From a checkpoint of a small sound classifier.
Model: mfcc input, depths [12], widths [256].
Training: soap at rate 0.0021, held-out accuracy 70%.
Data: 26041 training examples, 98.3 epochs.
Rows from block 5, named by matrix and row number. Rows with one number belong to one channel. Each number is 500 + 50 x the weight over its row's rms, rounded and kept within 0 to 999. All counts start at 0. Numbers have three digits each.
# filt: filter width-3 conv (model.blocks.5.filt.weight, 256x256x3), inputs 208-255, a 3 kernel for each
# gate: gate width-3 conv (model.blocks.5.gate.weight, 256x256x3), inputs 208-255, a 3 kernel for each
filt.36:493531480562560496517532531435446488566552525573536462443495433472514529535474495501514557447438430494483522481477459483527536557481578554543482492505471567585477525554513556536510572586604560542519424424465564497514471521470508482475480535575549449418575566504491447447411432456684622575514581627438428438511476514552497464510498544536529571475523504471477503548525514539557548525463510533498523524525529542490476559542502609585574
filt.37:360437460482512511401453468471502451510527519490531540584461474545533483388431499506477494509537501510464477582570499523522485472407508473528525544486486509506492485509516513557541498451509505539530522489507518549564454438441497421372459476499514602613501495466494468443510504542513491499446454464482442436471498501466485511540509477469458436572542502453491519600565561511534517561566629563594560496474522575525495568541526495457460
filt.38:585527539481485498478464474495514507468517494467478466421495505545598590503559538413427480470481494507551530456522574469458489426402459473469489494478456511446463470462453510522550476459493561538518465426468481437510528454439517545560501510444526521527406516574549486416527462467481555590578589574496551558500491515477482479528520538517571606469529547482441447394424463496539534494473528545520525445431446537472490464484491515514480
filt.39:512487492478485488551516497638599564570553518493486517499490436499497478415429452456493492484461445477493547435429464543528497439424490481459443550562535479477443428411419522474403491555540519521513569593524503425433518581531467447452526542481378395360522523537553573546426417390510513471563535469404494499591544527515475419560490471496499425496463427530507490442481487590633531457428433477431378362371364568528421518526520505440415
filt.40:495510502479554515522483496638567579531544598441501546513486427514480444547522541534478454450461522459454449454417440487503493539483382476453445505542580491476468486415399429418464522599594490500468490511538481511464467432512506528573492519518525508458473499488493487509517547456447439471563527515431400451499543548482481503475443510527528525574591485510546503565525457357495580554577573529508500536534558440457494520598578528504455
filt.41:572590573541542513471486509376389415539567563528485459552497491557559584439377359450469468552563500564547517532518458532566586463479437569560577561526503512526517451528433457440501435450461526502422561571539536497462484436396515530493544500539510502496451479517446450372387413393517480489446455491534525515456501502492545545571531647454486466498527524424487428536590543586586518567574538480518542526501528505482521515457434456505516
filt.42:582595572445423450523483440561589574493482510491490545494492500449423472558529590527506536483506479483514485428554534485453451517545531528502475507546463401424500513528551508499502491491503506563567464483453524566597461484508458557576517487446445490470380395501537545488474497492498466492509526554582617570455501576552561542469452458453513522411420439474470490495497522467491552540555536404443482559528526542543475505482470540469449
filt.43:470466491485403496455435405407445471422460473477438455405557595517453476452497555598592513563496493531626643555554567506532508575565585511526496392439499510486557487492482484498460519533520436460455601548470414457468617623636448475497515477431610580536477481508428415375568556512495561491431462463577520558487420453499449401470500520420474513527539576563534528562525552481447450533495489466505517510535507482486476531596567482545510
filt.44:572581532616585524506499408476520520438467434544507493501513468559547523539515591531512512513490516421471482523517566446464459579578557437409471537553478594583575481476501450484446441426460530518507549499483614597558589576555405395415532487557597598566535535581463492505542557584485487543556531508463465450604528513473494480572555479511535564542444431558621593537555567495507531448439392592598641481517510588562522542520572538550564
filt.45:523526463572595532342378383483506535529541487453425383496507459415362373505496465463440462485489506485524512435541566425429533525486516469434499529525496451502531453490487554618605548480502508480478520527523437406366471398429427446394457430448468499394428530494478382387425439433463550546441467438471557547378426451514494468584561589546551506541530516529498463554467411537547540479478449507535506567547494476458471501455520544491498
filt.46:445471508449516518540512517456531559429450485480465501426506516454429452439520664488486481518496472485498459480485512503496471467480516579577540492474533537602640506570625532524548558461436473493508503468461488513565519575551496504592539555532401367413447462483539516513439489504452534513520480481544527549454520546553544540402416436516565604547565548445483518538525504498495506517426364534474472456501558391410450591554454511489505
filt.47:498540523480571606341364380386394449523513554533506454522507496522498426530495482445470458506502491501531509437432465528523580569534484505509470481494515438394437461472507477516473484448481467511507513524524429483495526516541439470446599533508497507528504480481504458472414433407498522510421398410522531496341410434432427491532511535440419459583549464463545516432432448483496463459495482433419442463467466489513472562524518498500500
filt.48:417440497473448491433498472411453486527556496519503484465463458553566531499501560474564568486491559563519459558480508471515441513528491559586548453422464523539515474459458502476525543513517465453494436468500445458495520535506454436428524502509593600555554552480462483497438513480440459493470496500501501507548514489525487497423409358552500491504508499403400409510508498618551556489487492601596583502503553478426378540497450561554533
filt.49:489491474565532565495477521483470493570505525476511519527504505467483519477481469452470483407452511447460496495585564449478479537575518537465475485548520560510446499478476434433430584545526436494529452473522447521579489481515377364429529549512589567556356352421508542514472483513420412399588581536444485504482485503459442512544514547448451503501528555485383423514526497408406364442415401447424424568515560441442504478482504508487516
filt.50:492451455510548558476463478449471499508547516508490516610566550533533520441440507395402473439370397516528562442481498465449475534589578547543521547539570427454459403373404461504608473515472468473476452531551377399463547532527643600579549513546552541562481544572584515481420409444509496482413421501394483527454448456490507505472503521475491541486475509434481488496489568563589513544537569537552532465486499491479510491438438472514540
filt.51:413440416392379407469497549491469446578512463540498522528482509513557491512510454492544537535607718472480496498472494524551578577586565478524509525501471489483491516489562570524486554512523509497465460495431483439489544512502467482490514471497453455387466473489412409474470494594520507508472474407506514460587584518508534502483500465504513446418457445428451476446451436516482428595549582544540527427409475532530476479435431567573489
filt.52:465432462530516525454455493463458568460462403551583552449473490514556550484541505432415408485467539427483478466452446491515522436459462556553472497454389569507502511476477568586553512440440478468458553578554477483524602614583413513507454467475472506553511479509547516484432419456519462483498489524407472527551509446549595553593557572406453512467477450516536568492520493538527474569539465515578531489490540542591581543482444535511509
filt.53:522529556518519570449460484468482505434463460493460450520567545563532532494532565424511500533445452540544563592591568452438394563565554522541526607604594511517481471504465476516529434463513550525578582506501465550515534518519478508526553528597518496455438453463531438536450490497502541505501530559565545445467442465432466453362415497488526535439443429497499538561565572426409403527566579595563564470443492443526491493495469541543529
filt.54:413470507449454479510499528603551507566510540527522499459540498534487519455485514563543525504505496459469475520456458491495588465508531461504562538534521550516507474438442553503516574606543443427428534492539546541519457558584569533520434514527444515516563563433504432466471483424555540519563480535427398443548432439476474452499490475565502435495459469518520516383496509495400401568596483587527538581621576528566494503509479520490457
filt.55:540503504435454442461432438585512498481423396404412418446480473443485495479484486382445424430393458447485422476470486356406477435462442477581569537476480447452448442435412467455448504526547463472499575548589519529508440467481537498453504552579566517438474514491446437429444487409433565586571478532629570555495486490498459453451507555583499550414486460522499543627609516416384468459471520495513483599552543479492473518569554472526565
filt.56:487497479467498529490521495456515468453456457501453510537512482423419448545600618497480500583592658437447471495543513583570573532516555419440534523506494523541529489425430516532467570501474437532565582547489472501506518580593474464471534515504540510524496523487576464557419467520496460443442460411397497531443492498459450479447533502426461463514485494482483518485477472455446513456438436485462535440495466551558521460461477510531469
filt.57:428474467552522547436426452476501478526536542521513508588565566451470460545570540442463525484471481495582600498473495490483529558561529515573582463441401506503487593553505510531541436382465460529483486486401561598558459456456621538478491528485561565571477452458495480474501445443467521538515557542447483424425451462498466460614619562508534492634554585469492474382458505522547511494541525495523511572588577497551482562508499446462499
filt.58:428470465486519562413429424417434473547543528618582583464495456592514507461472529454457477481467552511555443523524497516529488474460447536495479538604563478518562505527573518522469529459440400445515479462501469480499577537465445450438504495483491490532483501564515487500458450449602577547420409431466494546397425464478460465545524525412439450521600569482571599490475521528503509470450402551589552409371414532433367547487490528476469
filt.59:512472437433390446461452417502443428384422371487497521481487481484491492496450453535554512508500468424425525493455475530562510449441448505464402467442456520570527506481448446458415535587598532472495556579523541454413584568543487469445486514522453419428506498469544556584477498435448441415529545503551509559519466424475457458488424427432374370523459502414475439446464473510505519503472479500511475495429482587561563436452458468479489
filt.60:505501474447448428524516495581593620448503485459505408419422470451498514515491477421414455555538530506487534480514537481488478470460448538509562492472395460445465469463419478501494542501466494554488633533482565520456532501505499417391545566606489502531454495472519498477487509516457371407443417435626597586590543524521493427523498436512557544508444409461528484514540575473475477478412446429453502560514515482492469392447495389449519
filt.61:530563513547573566518516483446530536500554609561547537441435448578514543582524471541528498453485520482422394573616517570515508519460515539547508502484493553534563631630590500555554413454472554552595515539481523524513548524453481535532518511497610552542466520533538516529515550557486519550506529477499500493538530568479519540552569621443509523567541542538516491499467434507518573530528503541556567479474455540594574510455484551566569
filt.62:471454453562603534470446482476508520435507497575547584470554545547560519447449464399467488466424426462486449516515553515478491517515478505488508530549600514519469422469519460474483566614555429467445521483493421471502497481480453489495550489432551546519492484536557537549555489517530497466630589538371480511496532623532554548547546488503529538550531503414383454527527557469459534468495529450413429529555508454488483585586589509514475
filt.63:493460473578550531434458547502542534493480493497492485629617533484519519561500514434388403420436494527562520545505443507454501533487481550533568507494436535515502506483520521523483510541542526606570441415482551482461473454454475445415561531499509521500498554477488416456538507559627612507503601620465543606498536528533548539600581504484490542515461441479476509623603574574503547534552576523485504476511519500478479553536517522483509
filt.64:516478497560509524478492550492454484559504520457428507573520511513489483548558474434398400458513555532540511513513556450460474540531526516505518587538500473440450572553537485493497543502463578549550482482512536517505429484437363433504449412496567550550464516503533559525494493477539502510499444483484457455513530571518511508496529538498460500617563544541552513478472528509521555520489470492501451498466452533524473509548532615592549
filt.65:509434427574502477448468492519512479458449492507519567524579544670699620498491483510526552453428494547580507536512494501543562514481494541551537510524521504502541528562552520553623494439423525471479508458488634605531595537473469452429580477457526511527552535526468479450497546492526518582566550506610611548444474433540495495506461474539546510645597584501489490505492438508547488515607550572577584567473499534511457554508526575553549
filt.66:508478524544498511481515449542513516585510538488461468435444473486534511558598520485450461370441434546551534504517476478466497472447453464523503562571568504471446552534482571542556571483469472529500530515463533533517468533522512478395537521543459484488506511541517487387488485513526525485602588629533572619534564558537498497481454441490518557513515480586565618514501504446479455590541495493565519525427473517472494415477403493488454
filt.67:565567488548512470564564566520507495425470479597551508539492461585562521477435416523617564441519543569524534456479465529590590372369425455482464477443451496561548527502484590545488452489481611563470429479454529543491630540510469476485478416452436404413522524481499424492489449447507504514494494474479526556530553511415418406377405442422474465553554558456465509518450384558528456507507521477516508553496549506508464469434441383419453
filt.68:585516480514571508573539539440511471503444451553579532517462492431441417539445418544543531501483486532550563524458457483498490487475481493455444494497501431420448549484466415449480492453435541493518462498444521444506496526549506546526463523534432498516534519436540569552538506468448471415464475512431459519513526527478462484572544486511459402476536525477478492524562512546489494502409408491449405502572589532538490543493505485397369
filt.69:552466481448436459483536516519510534557585547471510482496525586446487501493542606431530526497496417412417424519509515476539482518541561532455474545528496535521547510537487532477471509492425588494530500522520553565548530479532535534482455452490472494533481543517389451461457416464470461463469454500495471539563518543429498461554522535553534492462401431510494504510477524478528507477502547503482465468461517516543562482525524582594574
filt.70:572502436530550553512515545536577565485454499427433480557542477567544566471509402555543533399432488492466445527579542401445509550517514524627576531532479461480442500462443503561514529572551495592557464426412493556522488453442508497433474481467558533508482540548544543573507426467442531567524498518556528476611611561560523569462432523572610574528564564534508487536603535476508557470467488480511468626610548559484446469529526398413461
filt.71:498538531485462537460527475453431490495553511463454454468506506461438431482539601495542566535516565506523519530598551498527482446465430529440437525582537541576563505587574521498524411478513431517577513492503537568548563510530545580519578570475470476550491529508508519515512524504574605635543494545471508525465476504444483457491469438482473587471513490543552598491512549474536573452452510489519501524489498481546609524524548491499426
filt.72:454470442451462458479487511472488488456474426481499488555551467441457512464445450496458391478503570524458472564570586506479505447425407425419513476520528437432492486426409529483478550562525460445451527525497506566580517537529545523543467510486472462455538510483471497441472530484536462513356368435526520533497519514428479495505501516455456490476445450485530483475519492465476523434461514489495515449421478586541545455463493496513526
filt.73:533566611550536532487552516506489481465448418442401414461478443452473461539502450425473482552556571530476500493445475528544535496485541481555595551514520642604528495442401542582547576475432548513513521532554495541512455481496467452487415484505539526474507574533438387390499516519547530503556582573459501533522576568550506555574522543558541529591520521413479443445502476484418432546569490533498464533510544485380422529514558555497468
filt.74:445436403590489489435473540474477439503481526405441480521479408464522522559544532472506471460469525511498497624593527419437517503513537535456444496526567549548559527592576508529540528444441415426357477518500538532470379396419473493500463487473408442444468473466383445523468425452537480409480491494483451442439471520446466546512483470458429472536519525537530569494519462527541556549519520497521540440473459410482484487488479564515503
filt.75:545516492539496510540532572441403505479434492503544496455465442537515519576604513556567583529541522559492515511542499486517484471399420471432476543522551485523409538518502446491440426418467551558535536536496538570561525488542463532491492517575410414447427486533533458461527477487482465465489512544514473512506536492500519506421398443471485463552530510552533581557590548507504448495511434570569466534493524530519512503507543477452502
filt.76:584636612569572600487531526495521510480451443403385436525562482443459502599612635463522565477490494549533515465435419500429499519510571530499460535556556551537552556581447490501421497456480446434448437453468536569522436477571497534489516523550480454449479422437567478446392419453521544482604635564580565576494500482424479511444448466544598562485568493556505515463493501413518507501475444546530574585511561487505461532553496500515510
filt.77:474515526574519573454512437490513450470453463472450454493486499510494535420418497525494467442457507546509548480540583457424532507516501522544563442511486486406450479438416519466466579584592445438393592609503546457484504573517476463424496503484524518517482491479508492458525516504452402479516501505469512529510523493570510452535503450503479493523525581489487499534533541474459464543476468380404440580552528565524485497492527520518569
filt.78:530502549472486475543468434444483596399415455459435387418406435461437486463508504485514504516506467534532478429468522559535425455487497463497481479465499499445501368412461523559586427446486497501502460529493427403440501446353447464486461478443502527549463482549485501469468490510456460433515553505457471551452415479499483469554531508491569647476460467549486480489493467417445470490564541472484543434519522445482467404391442372382418
filt.79:553568563514500501404468455504525536529552564438448488525510508491501485459454478440492507619596587428473452567527512463429485450452483513500539495500466564520517453488475513551589505549554471396398512510570543504501541482431478460447530509503488507478495460489526544473417464438552553501391418466406446432476512516484584595454500542510546533571590559471458458444433463552555538503539524502446446509508490514475526610544556561604563
filt.80:564585571494518575527546526417452536544592560473491490528522494572529517532533518465496450526474479504412451540588578629587503514483443549532504439447425528508547460511481476499503458426395429455530464424399502535556457524551445478505537579550512487501417442461533555531490479512568575500481537641502464476498610567478536535444512525395454519522538570522551559557617562532607594469498451527528448443486515411445475518553517506552552
filt.81:466461528529491462557504472552561547509542535574556534546491510491552514458514473536497512487468522480439443517513517533465460541518572452494527488502539526551466530499537546495468434421421454481489488487516465452436386451527473413420466428438478567634530573543403421420466512521604549508478476438442468547437461493591567535545578639510503522520505600553558588483508513422468484554523500534500460466482499499498453480458492496541500
filt.82:514470432499505556449458500494511510514530488415491471485479524485481448505438458598545554442421402538473508492488530536498542488423461507457446549473507465478535393417484420449445546497534598560520484527531536532446516483464586568553477424469435414424490565557499559528568617561474491425522443502511469427499477452435500523531491496522534555537455435440491528472480492494490503473445461462537611479465517493517529567603596492522541
gate.36:542535546394416531574551485473504474515528531491471468417400431427412455462457463486478496450445433524521548478480512454435414519506510514531556438461515431438433461414520396419351500490578521513475406433430480480478552560534527549576516495456462505530503506508437502528479479459499492436495478474439420427497492480501548517467524477491515500475529594407421445409371376476476500454485525484520558398408414530469457539485498535562560
gate.37:440437545497485534424418428518528574483543576487458447599625603468460460569534588519501501467464450543569533592582548513484447535523449499462463491534557524533533529522529605621532480451486557496559585539504411435463576552503431455472557482502533492565525499487462431436604639631521469442483498530486532547519474523463434460496520515520518566479502541568556602568548550526504506496541588444516502465427447473487497492512501557547517
gate.38:526524451544494526451472488537531517453476468507486502485425482494534559496486481526519469591634651498445457492489459544475465486496482524510500440443375506519506462464436519537489443535520478488527479493475530531499569497499536528497518561515558500517522486469529535482514490493550542523527534532451390450467487432552585514608589526521563516576573567519451481533562585509514461489539532453473541514467510534566469529567565509601606
gate.39:456473475479449420432503571562559639518552564444486500478547527448474505466473508482524584496467471464477431463509467462524519553552504489478437520594604519495537392437436440469449577566523471455398468445432404422454471515551450449413517560542512487469490493468453496496536501509495498488433485480426448468532517584507534494516536470484486431509514516486496508441471533464498452522531516557553494436432447484477479528498528552587530
gate.40:510500478477421422530584579491562568416475462559575612472486516514540488521478537501531557442398415545516499468464478515546531439448463557515407445514530463479525553506481601593579459499448559519475512546553514554563529495525534542518428468495458439423492592674517495494537479419457466447589581532596552535472510480478450452482492493456473467470441471545545542557539497475483525571516488522503536539550569579622580467528514387409378
gate.41:501513488530490500446477465461483521487536539466459462428476440460438510491517466492503511429435475501499519515531528412428404458490564497454518445444479518516480467421453595638580456455435542542553485483490464458480502507527420417472524548484481489535534560541459456567521512547479474496492506541595582528439432450494447445497509437531513536448402413499496480472483506521509506501489507459466504436470470409400424429446457432461467
gate.42:568535558574492529392449491520460472392378425468460457482483472432431422554540524581499474472503489491486501490456473497511450511537495481511510467470496486393419466445465487503496469494511487487455566580519467500444617608558556509503479509477558516482491477493467473513559575500444429428473483484492529490559462456564573567526473493560558525394426451616587567586579564447454459416484541434496528463492499564502468407403419476468530
gate.43:503569544472565539615580588437468483461398404527527524511605592528532491542565575558504481441487480506488462488547496465444458488473499489469461516534515422391391531549528403459458455454394489572560427453437466478442504540562558557512462453461464497522495501508546580515434383386550544508487460474430468485503525497522489457490581560536562538439464482516501547492474498441438463475420369572539587407428413474436434530464429444438468
gate.44:547534510551486435605551478486495545462472515614562549460447481548542556469526495537514499582498400568559576457492522501427432502525519503499527563558519462444435520554561551516497552550522510522497476495525504512489448427377551534508508564617499494521552500497548531478588601557431446521476478491526506532521461479549534553570566462573604593525505501523513520442402366539495489526565553508522555519569607544534544425486498466480503
gate.45:468480457536502452432437411607631604440480485526565555499535480493533532509577463481490488473499489522447431453552521419391456549541494479455493518460519494454475564588578506543504460492548541528503505542536551556533432464464549545496469521527574569488461519502534563552555591504414498534556462468542529568392444527484538499490514556471513459459446450541534435525560527511544552538477489405363360491536563486552576457428482390411477
gate.46:480441468585582569565591571523442440571520504540475481539515487527510511471484456510503491494529578476532523505486499526474500543493468550533517434413412469510468495511543495528592470480458511510585478460441436438523527495516387367416488511524587591572530461514492473494442465547385424389532518510492486529516488491453463507439447467511464495548554533475537492477543572552463513492471471503521496556528545505436470425457466623617564
gate.47:502470471434438429571551508544558581501432486476525491554492505419440408507526460560503542485473476431477472538487429525526479575465420489505507463452460546525437448433427546531529546483519396507486536566607500472451500552555459438552449542576439484503513448367440509487460460468544526468458530547536467460462472467452452470539597602522530528481476524505537492470447407415483555504517494513447400487517537550556567549490460548465483
gate.48:480487487499488473587582574474448462521523525556609539465464465453458463363442410512525554402434396453500481493457395466537521501479521386395401492483481545520504536572553537558569437472532452445396484471464487458485389398463454444505547490523479414393520443453411459447451416364469479465572619611444435425436425442570586566441428443449418494461548506554503464459411438514513500542546557465509483464459464512482489508490561507516533
gate.49:499525561523522500450387380492518516450403443499461520484549561505546569542552540503457434498499455497400385448447448508531481551539500570570605417431405497487429514509490486496541508539563523529482540552577560533549549517463516581597442463456465499497441488510517529589520512482497491517481423447408392381499519547476530618528500519489498497573590608514469409475498502458524602527441535548554516560522506497533618463409469509497498
gate.50:474569559509554533478522538427471506459510528428466481566502500489472513512556552488487474592551525420415491513522510444483485469415406495505481432404395430489456470527534455464521569581598464499548443434483505474494538540528473485508576547550415428421485530581475490469543559548563584523453514501460502599491491462489513565533576579370461483505553571569497552447452475460472488458460495401475468450470465462442460456504471483489507
gate.51:574508574526558628564565464512494477507478493564533505441422475531485481427442450481459437567552521475446461548527540461501474465517565439462525451479472558534479546515501545481460500535584421422461434437455427390408478452494449450420530564569453485500584584538582570538453533519464476509466444428532455465490472450519511479599579595582521490587577509441463532427406484525505520421409417428518496532533466571540524469476511535534565
gate.52:443433498492483466452472476526497513575529461613563541489467518550548518526528510479521552472476515609549554510536573547544569579528502509487460497552557564529539477466526431434464524490499416447483439440433466464477601564486439449511447518463523494415473444425494459457563552606387365400520496507465470508457434479533470487499471481483411478467489434509505526446456512504470477492553516527556565525509537546543530451454426481487503
gate.53:498495530504454494526570615529516516441509488425436438416416405446442377477481455494460506544495470396463482457428450428417445505480446468501553437427448496471520509484492517530525556530485461442470522536473532474516445508535480528525510514541516551554518466454490433352421424425507414394590611544450478493495553595511527526500466450504504496470485504469521524585546541437503511530507544425402408466501515602500450550524550580537528
gate.54:422409430589519472390360435480523448516523589568553576449449506549563485500515521441449523464437458566525570498535527570556577516478492557520446574567522413498512448506566541527455565509550519508423496535556486522526538544517445480499546504420519493462524556542547533477418426461471467489504490420508498506526563502508551583513464457420459523628603590481426454489458461515495503503478479418450481546602614450530600544575546458461446
gate.55:523537484570503478443477511499482477495467468615614658552565553540526513519508514506523545491503535517566524520550561493564561512486456475477424498447488423495474534523509558495490464470458488471497485463450491537581438463450452449451443536573551559591552616599401417382416431420540592580461501512493471447378406425416403470587568531480473472467512503509527477518591521526494516513611579531532490514505530515488480598580562499477458
gate.56:471447486439471474519554518524568569456532511583562569469496452517555573563525491498464491508556560578487467586612533514516448476456456547542502569583588476472486514476500481564569408401465594616610423438487500509509499462412472485495512488480468548543540595583482519516400384430452474445497472489555533475428467500387389388398476481520520548569584542509486503461492487498503482499511543434437490592515495569613599427411503456449469
gate.57:481426452506516503449487532521507472560537503388428453511564558514481454427472456466428468523543522519548520458493493430415454474499506487506565462443405496523542412451420523501523535490514558581586526480483438411435424431480421447445498520555470489549478448487569543525390419469564548583506452467506522533406463466462501514562545527517531486555592619515480514450444474513553609514515492476476493486460392413418416546554562546545566
gate.58:472517532519546527504544581497538525544583563563605667554517467464467435491464476552487464432494535487518591595558501545607561437479463491491467566536510528593561565557522526551578575546498548535496492514484564584537509495519578528504469444467423449499582564519482508516541549539537524506558578610468427420509503475587644660496494549527529508572547524479523527489465480577559571528520539542520502597598590428483505546535466528539490
gate.59:570612609596585573522528577520503584417452451540491495494435429531424491526593596513536609494500506549502476493481477486458448488523530442464431443441551469417434454441512450475504536552569509485479509512538471437451520540511524505551502480518475466445494507524484453430475489491535497476442491511542560598378432440473456445502507502548578590507491435464448458510525500389432423499512515501484467518542558536539525493510452539545508
gate.60:532508485585561529439467475464504521458497566442467450559534562529509477540534521522530492462437457527511514498537550382402469577512499495490477496513503428467509385426507499545496525522528518554508476483516510515497513512451512534581465435443581505455485522542550555561558564429471539542459479500563606613542546494561548527560567621561609637517495552554510509539484437459502461503557519555541481383392477518514525485490508528522518
gate.61:561547575607586553474450479493510466502502462455475468480497526431442469470497516482551557470452480488485454529508532455470494505477463484451459554605576451426454483467497490442485531446473466536528504483454551551539548599561497469491535550550538512483463463441493433440464399374449457486567604570383420474569554533530494481438491497514549579489450427505485479456468511554546577533433520411416446495440413503458470423419471462467493
gate.62:438490488487487470473452460516516579525554587544561582486542526525487498501524545449466511436423388461539601454471530548520489512496540468486500536468465499480466560544543534575573531451440473541588589556496558553530515524590468438420531500462480517515454431465491520474545543553502480483469535500520486544531539546578561509529482493385438424538508491438482486458481552510530525447453502475427447477455443575615567496506485509495528
gate.63:490505530484474489504482439468445441491457490571551515428460465481467416528509493479457455623610512438428450596552558534516497564554551471449460510503464535528457501522534608548545426436447480483448501482439483441420467446489471465499547505528546530505557500515524533508531502492529527525541538481453459437575454447473459436491493466527506464519523535456438492545507469573485446518500499448472450508530542478439488452481481499487470
gate.64:460507535506476443535533552547491511513529524569587563465467497544481455604536546498492503500462472552525509496503510481511493528496462557576551579542536385417459490530537518509476540543539559511536432430424534535502471458477536487484452473527421466498603595586565540524503513548482489512531540539590564508492465513465443445456493484551554533499493525491481456529503530496422412565597548634605601495545547516582590503534511514494534
gate.65:581506526536483461575569521554598551573595544480489493535543537503527506555540509566600547477482467544511508465434460457476425462490547444530518517481508462471450490481480494497477476456512507540514427416442541502437472466439486508498479492439520490469521547485363486535544513479511509551542511476455431445443497476591579561522544481585524555545522527445372449526464488604622611454449460434434458528538510563539534504485499593551590
gate.66:623616574531508485474462446425515532488534523426440430496540526426422449431482487504541547505438439527565511549524481378377388473470456361353424459518490500528496537524557476461431480476535583575521525516502500516529462469483448495534470470486501456508542510466458491533574585542436439459505473467540538500614612577491541538456422468464518552483454476509517422578563454426453459520530531499473517468444455393483489422523535485511555
gate.67:555533620509506518506497533442436401495441525457452492345374382461486510498481481472478477599601541509535519590556557468557556474465502536498509452446485587568542548519478588624583388367358432464469444433404570533516539545535463389382498517513513523467517479524483501449546478492444428426565551593562572551486461517560459470524488479560479515543498499510497484483491507623522499460519509491548490525521457436445462460513429466495463
gate.68:488530550561594618520522510523513406574541512581528487437459522625591533461431442476442483534526520584537480472484475495478515496525551509500545506552567522549467471491490486495532482486435526475455498434430517482463406408442515454438460459487619634655511534499528535590533571530471506514527549524569539522398444431573539496518524477492473471597538520477439470520516506464438408392437483495497532546533498490525443429465459474522453
gate.69:522452487479437438487485489467469533573613597418485471632615530436469474437413466564614565427391424507504505537533497436420349521463423496509482537513494435406424538514450441494482573583578529485535453488533499504467503459451573510545567545551544459431531527515468475526488481503543520466456398419432440515492525517524515492415387428560587582541494465473390461456428432429448402470508494611562486509524556476529531454506543498559555
gate.70:596535548487491516516531539550568534543520534428382400529519550521537552489504549472481481530554492458434503488516443470458477548567583533516590393413453573554471529519449532573600567554546423385452446437472533540563458444433484476458508489480515511530536509474504521535437493496550527561546544571441478497466458497533505516473516492534495469544594580428471487515513584420422453579558563492490456549503517413520566468424437473449470
gate.71:477481523535554507437467506473462532492476463438481474389538552465428458453452482404427496479468418416459468441504551467533556541483451550519475567546552493458413463535535455546648499495516483577549520512507414472523489454535456486503513512517571527509413461507558557530469476512396468489554496480454451503436488567577563572383433456498519546498549499385403370490521510472474498457448492508499491436438501397417484415386414415418414
gate.72:503515558562571594534546542450544531485508503506490488518543595475436434564568540551558510538569517436452458391441513606533479456467467505474497522555535572574572457476550465454557554544499428437470589571551402454453503469448469501469464518499505538540412421433532541517494489472451450478492544506548544515449467563489523542508487539375474570493547546413420431439452476551521536459447447569521520361426415395385417448420435592507519
gate.73:500475545476504475367371421563556517492444410541477477468458451521522511514585613436448482419453498523487448419477521384379411443453439406415489535573528498474497499483525477509523442471447496483500541550523439432470479487508485499510464488436494488493499483545589616565535598598482480465534499469556525482490534535459494517475493529488470501564574492374378364481518592504517595395386388507490492469454450479477484420464508398456502
gate.74:517537511443392446534540479464426468495466439568514450495489524490481459474464435520515531541468495534547532518465485507498508519482451469471483456438421457487521512495516588571517471508535597527483466510548500462517565567564502543558464475479589554531565501476549552526505491522460473520510493490570587555473482423447496550466433429468480498556458510530479436449419437554526518507552493593613589485538513581551531419399402424458443
gate.75:468432500479523535436417444516505542442440491440493558557580589392461452566558534495493438536511457536555533484480463546526517544528466448428439485539569576534471597572559499442425484521577430403450512489486472485497461491513559569549601556475411476438487423388455445490527573577600595575522541552475410447459443422475466465356410463475486459522556607474487474480486397453427530397422459484452435490453472537554536450484467484479459
gate.76:556540529386440506491545537505527482503493467535545557547537506459421478557498475529515552525467499528518518487535538591591581483512481425439445532539585490483433502495490507459437511479479529477463506481496414447479491487463424487548460493477542479453444439475507527544500523565544461440478508464537524488437447473452497497480455498449452504557556561430429445554573497442415437427410408450410505502514517628592568458454471642587547
gate.77:571525545468436508536548520537533520451497491498526472466453403466448508539579565511473471521448437539632662496401451512486479521516464465482495503506448473490498582572538476436471492494553443474463475465506491495504542557573473521508561532555534487490450405414486494437451524496546542533511508585533523507526520481482446493374353373512525542457473456506489512515528470459461469534549527435462444527491475475440454475441457481426496
gate.78:548580643512591599447415505499482501465462461527531525535517494498516527562548568516503484401438442539543518412402457527491529556529553557585563471496484466523522532568529466490466465480493552648655478498537498480480594608567559522525541499450534556497468484482543586562518463490422427449493480454479462555532556583500513534460543550416506505502498460431422450468462500571554570597612538458476501483467512514491526509566539471490503
gate.79:493517488505517518510511474504500469541476464572580613501485485579544517518510495470419478513562577488504527523550511463532605553540498518531473450446437520583625506484492463453531448518495522549514518552550439506507506554524575493477492547494581538462416443479510521534515504492510490533460442426486503506438499522502528531502506466464493439528506456474477467496510577567604559536526505509506559458429500498471491466484464543563539
gate.80:491530537482415389462486505587589616487446473489485485507504486403399435500487413475516420369393498564574520527566553495499511536506435515511472541479436471472481600516423479446478420433459458434413385445410439509523473517533532596560400488495440426424473485485446429495522546483447449452510583592495498544518539488535525495509444454539545573465446485474468418488487397449439465469519492452479440632599575547546568435435398478415413
gate.81:444466494413396447505487513598500465613585579502537630532553504552595633485507530489504489431450505513550520457474568434473444458536531410444467437426417473462472529514491541609580590610574493476490503475450448415508458493490488481480499507527513540565496543554530535578471448459537593541507481503496471440579486485540586594399401444537511535465527529505454445523514488641596591566573619492577561524528529599547499504551506613586601
gate.82:535591543510506485428443449526478473523551533496507511547584558486441502509524521474515499430446497486517448567583580408522570503515469438510607513556603452471532493480497473521488491507445545548504534517492524509511468498506544505448481467491430402417546512503565548459502515518504540527410430473471433425462509525481468511565565623498478456543478512472458503515552569451475435459511522441479547511455430471435427526531486517492465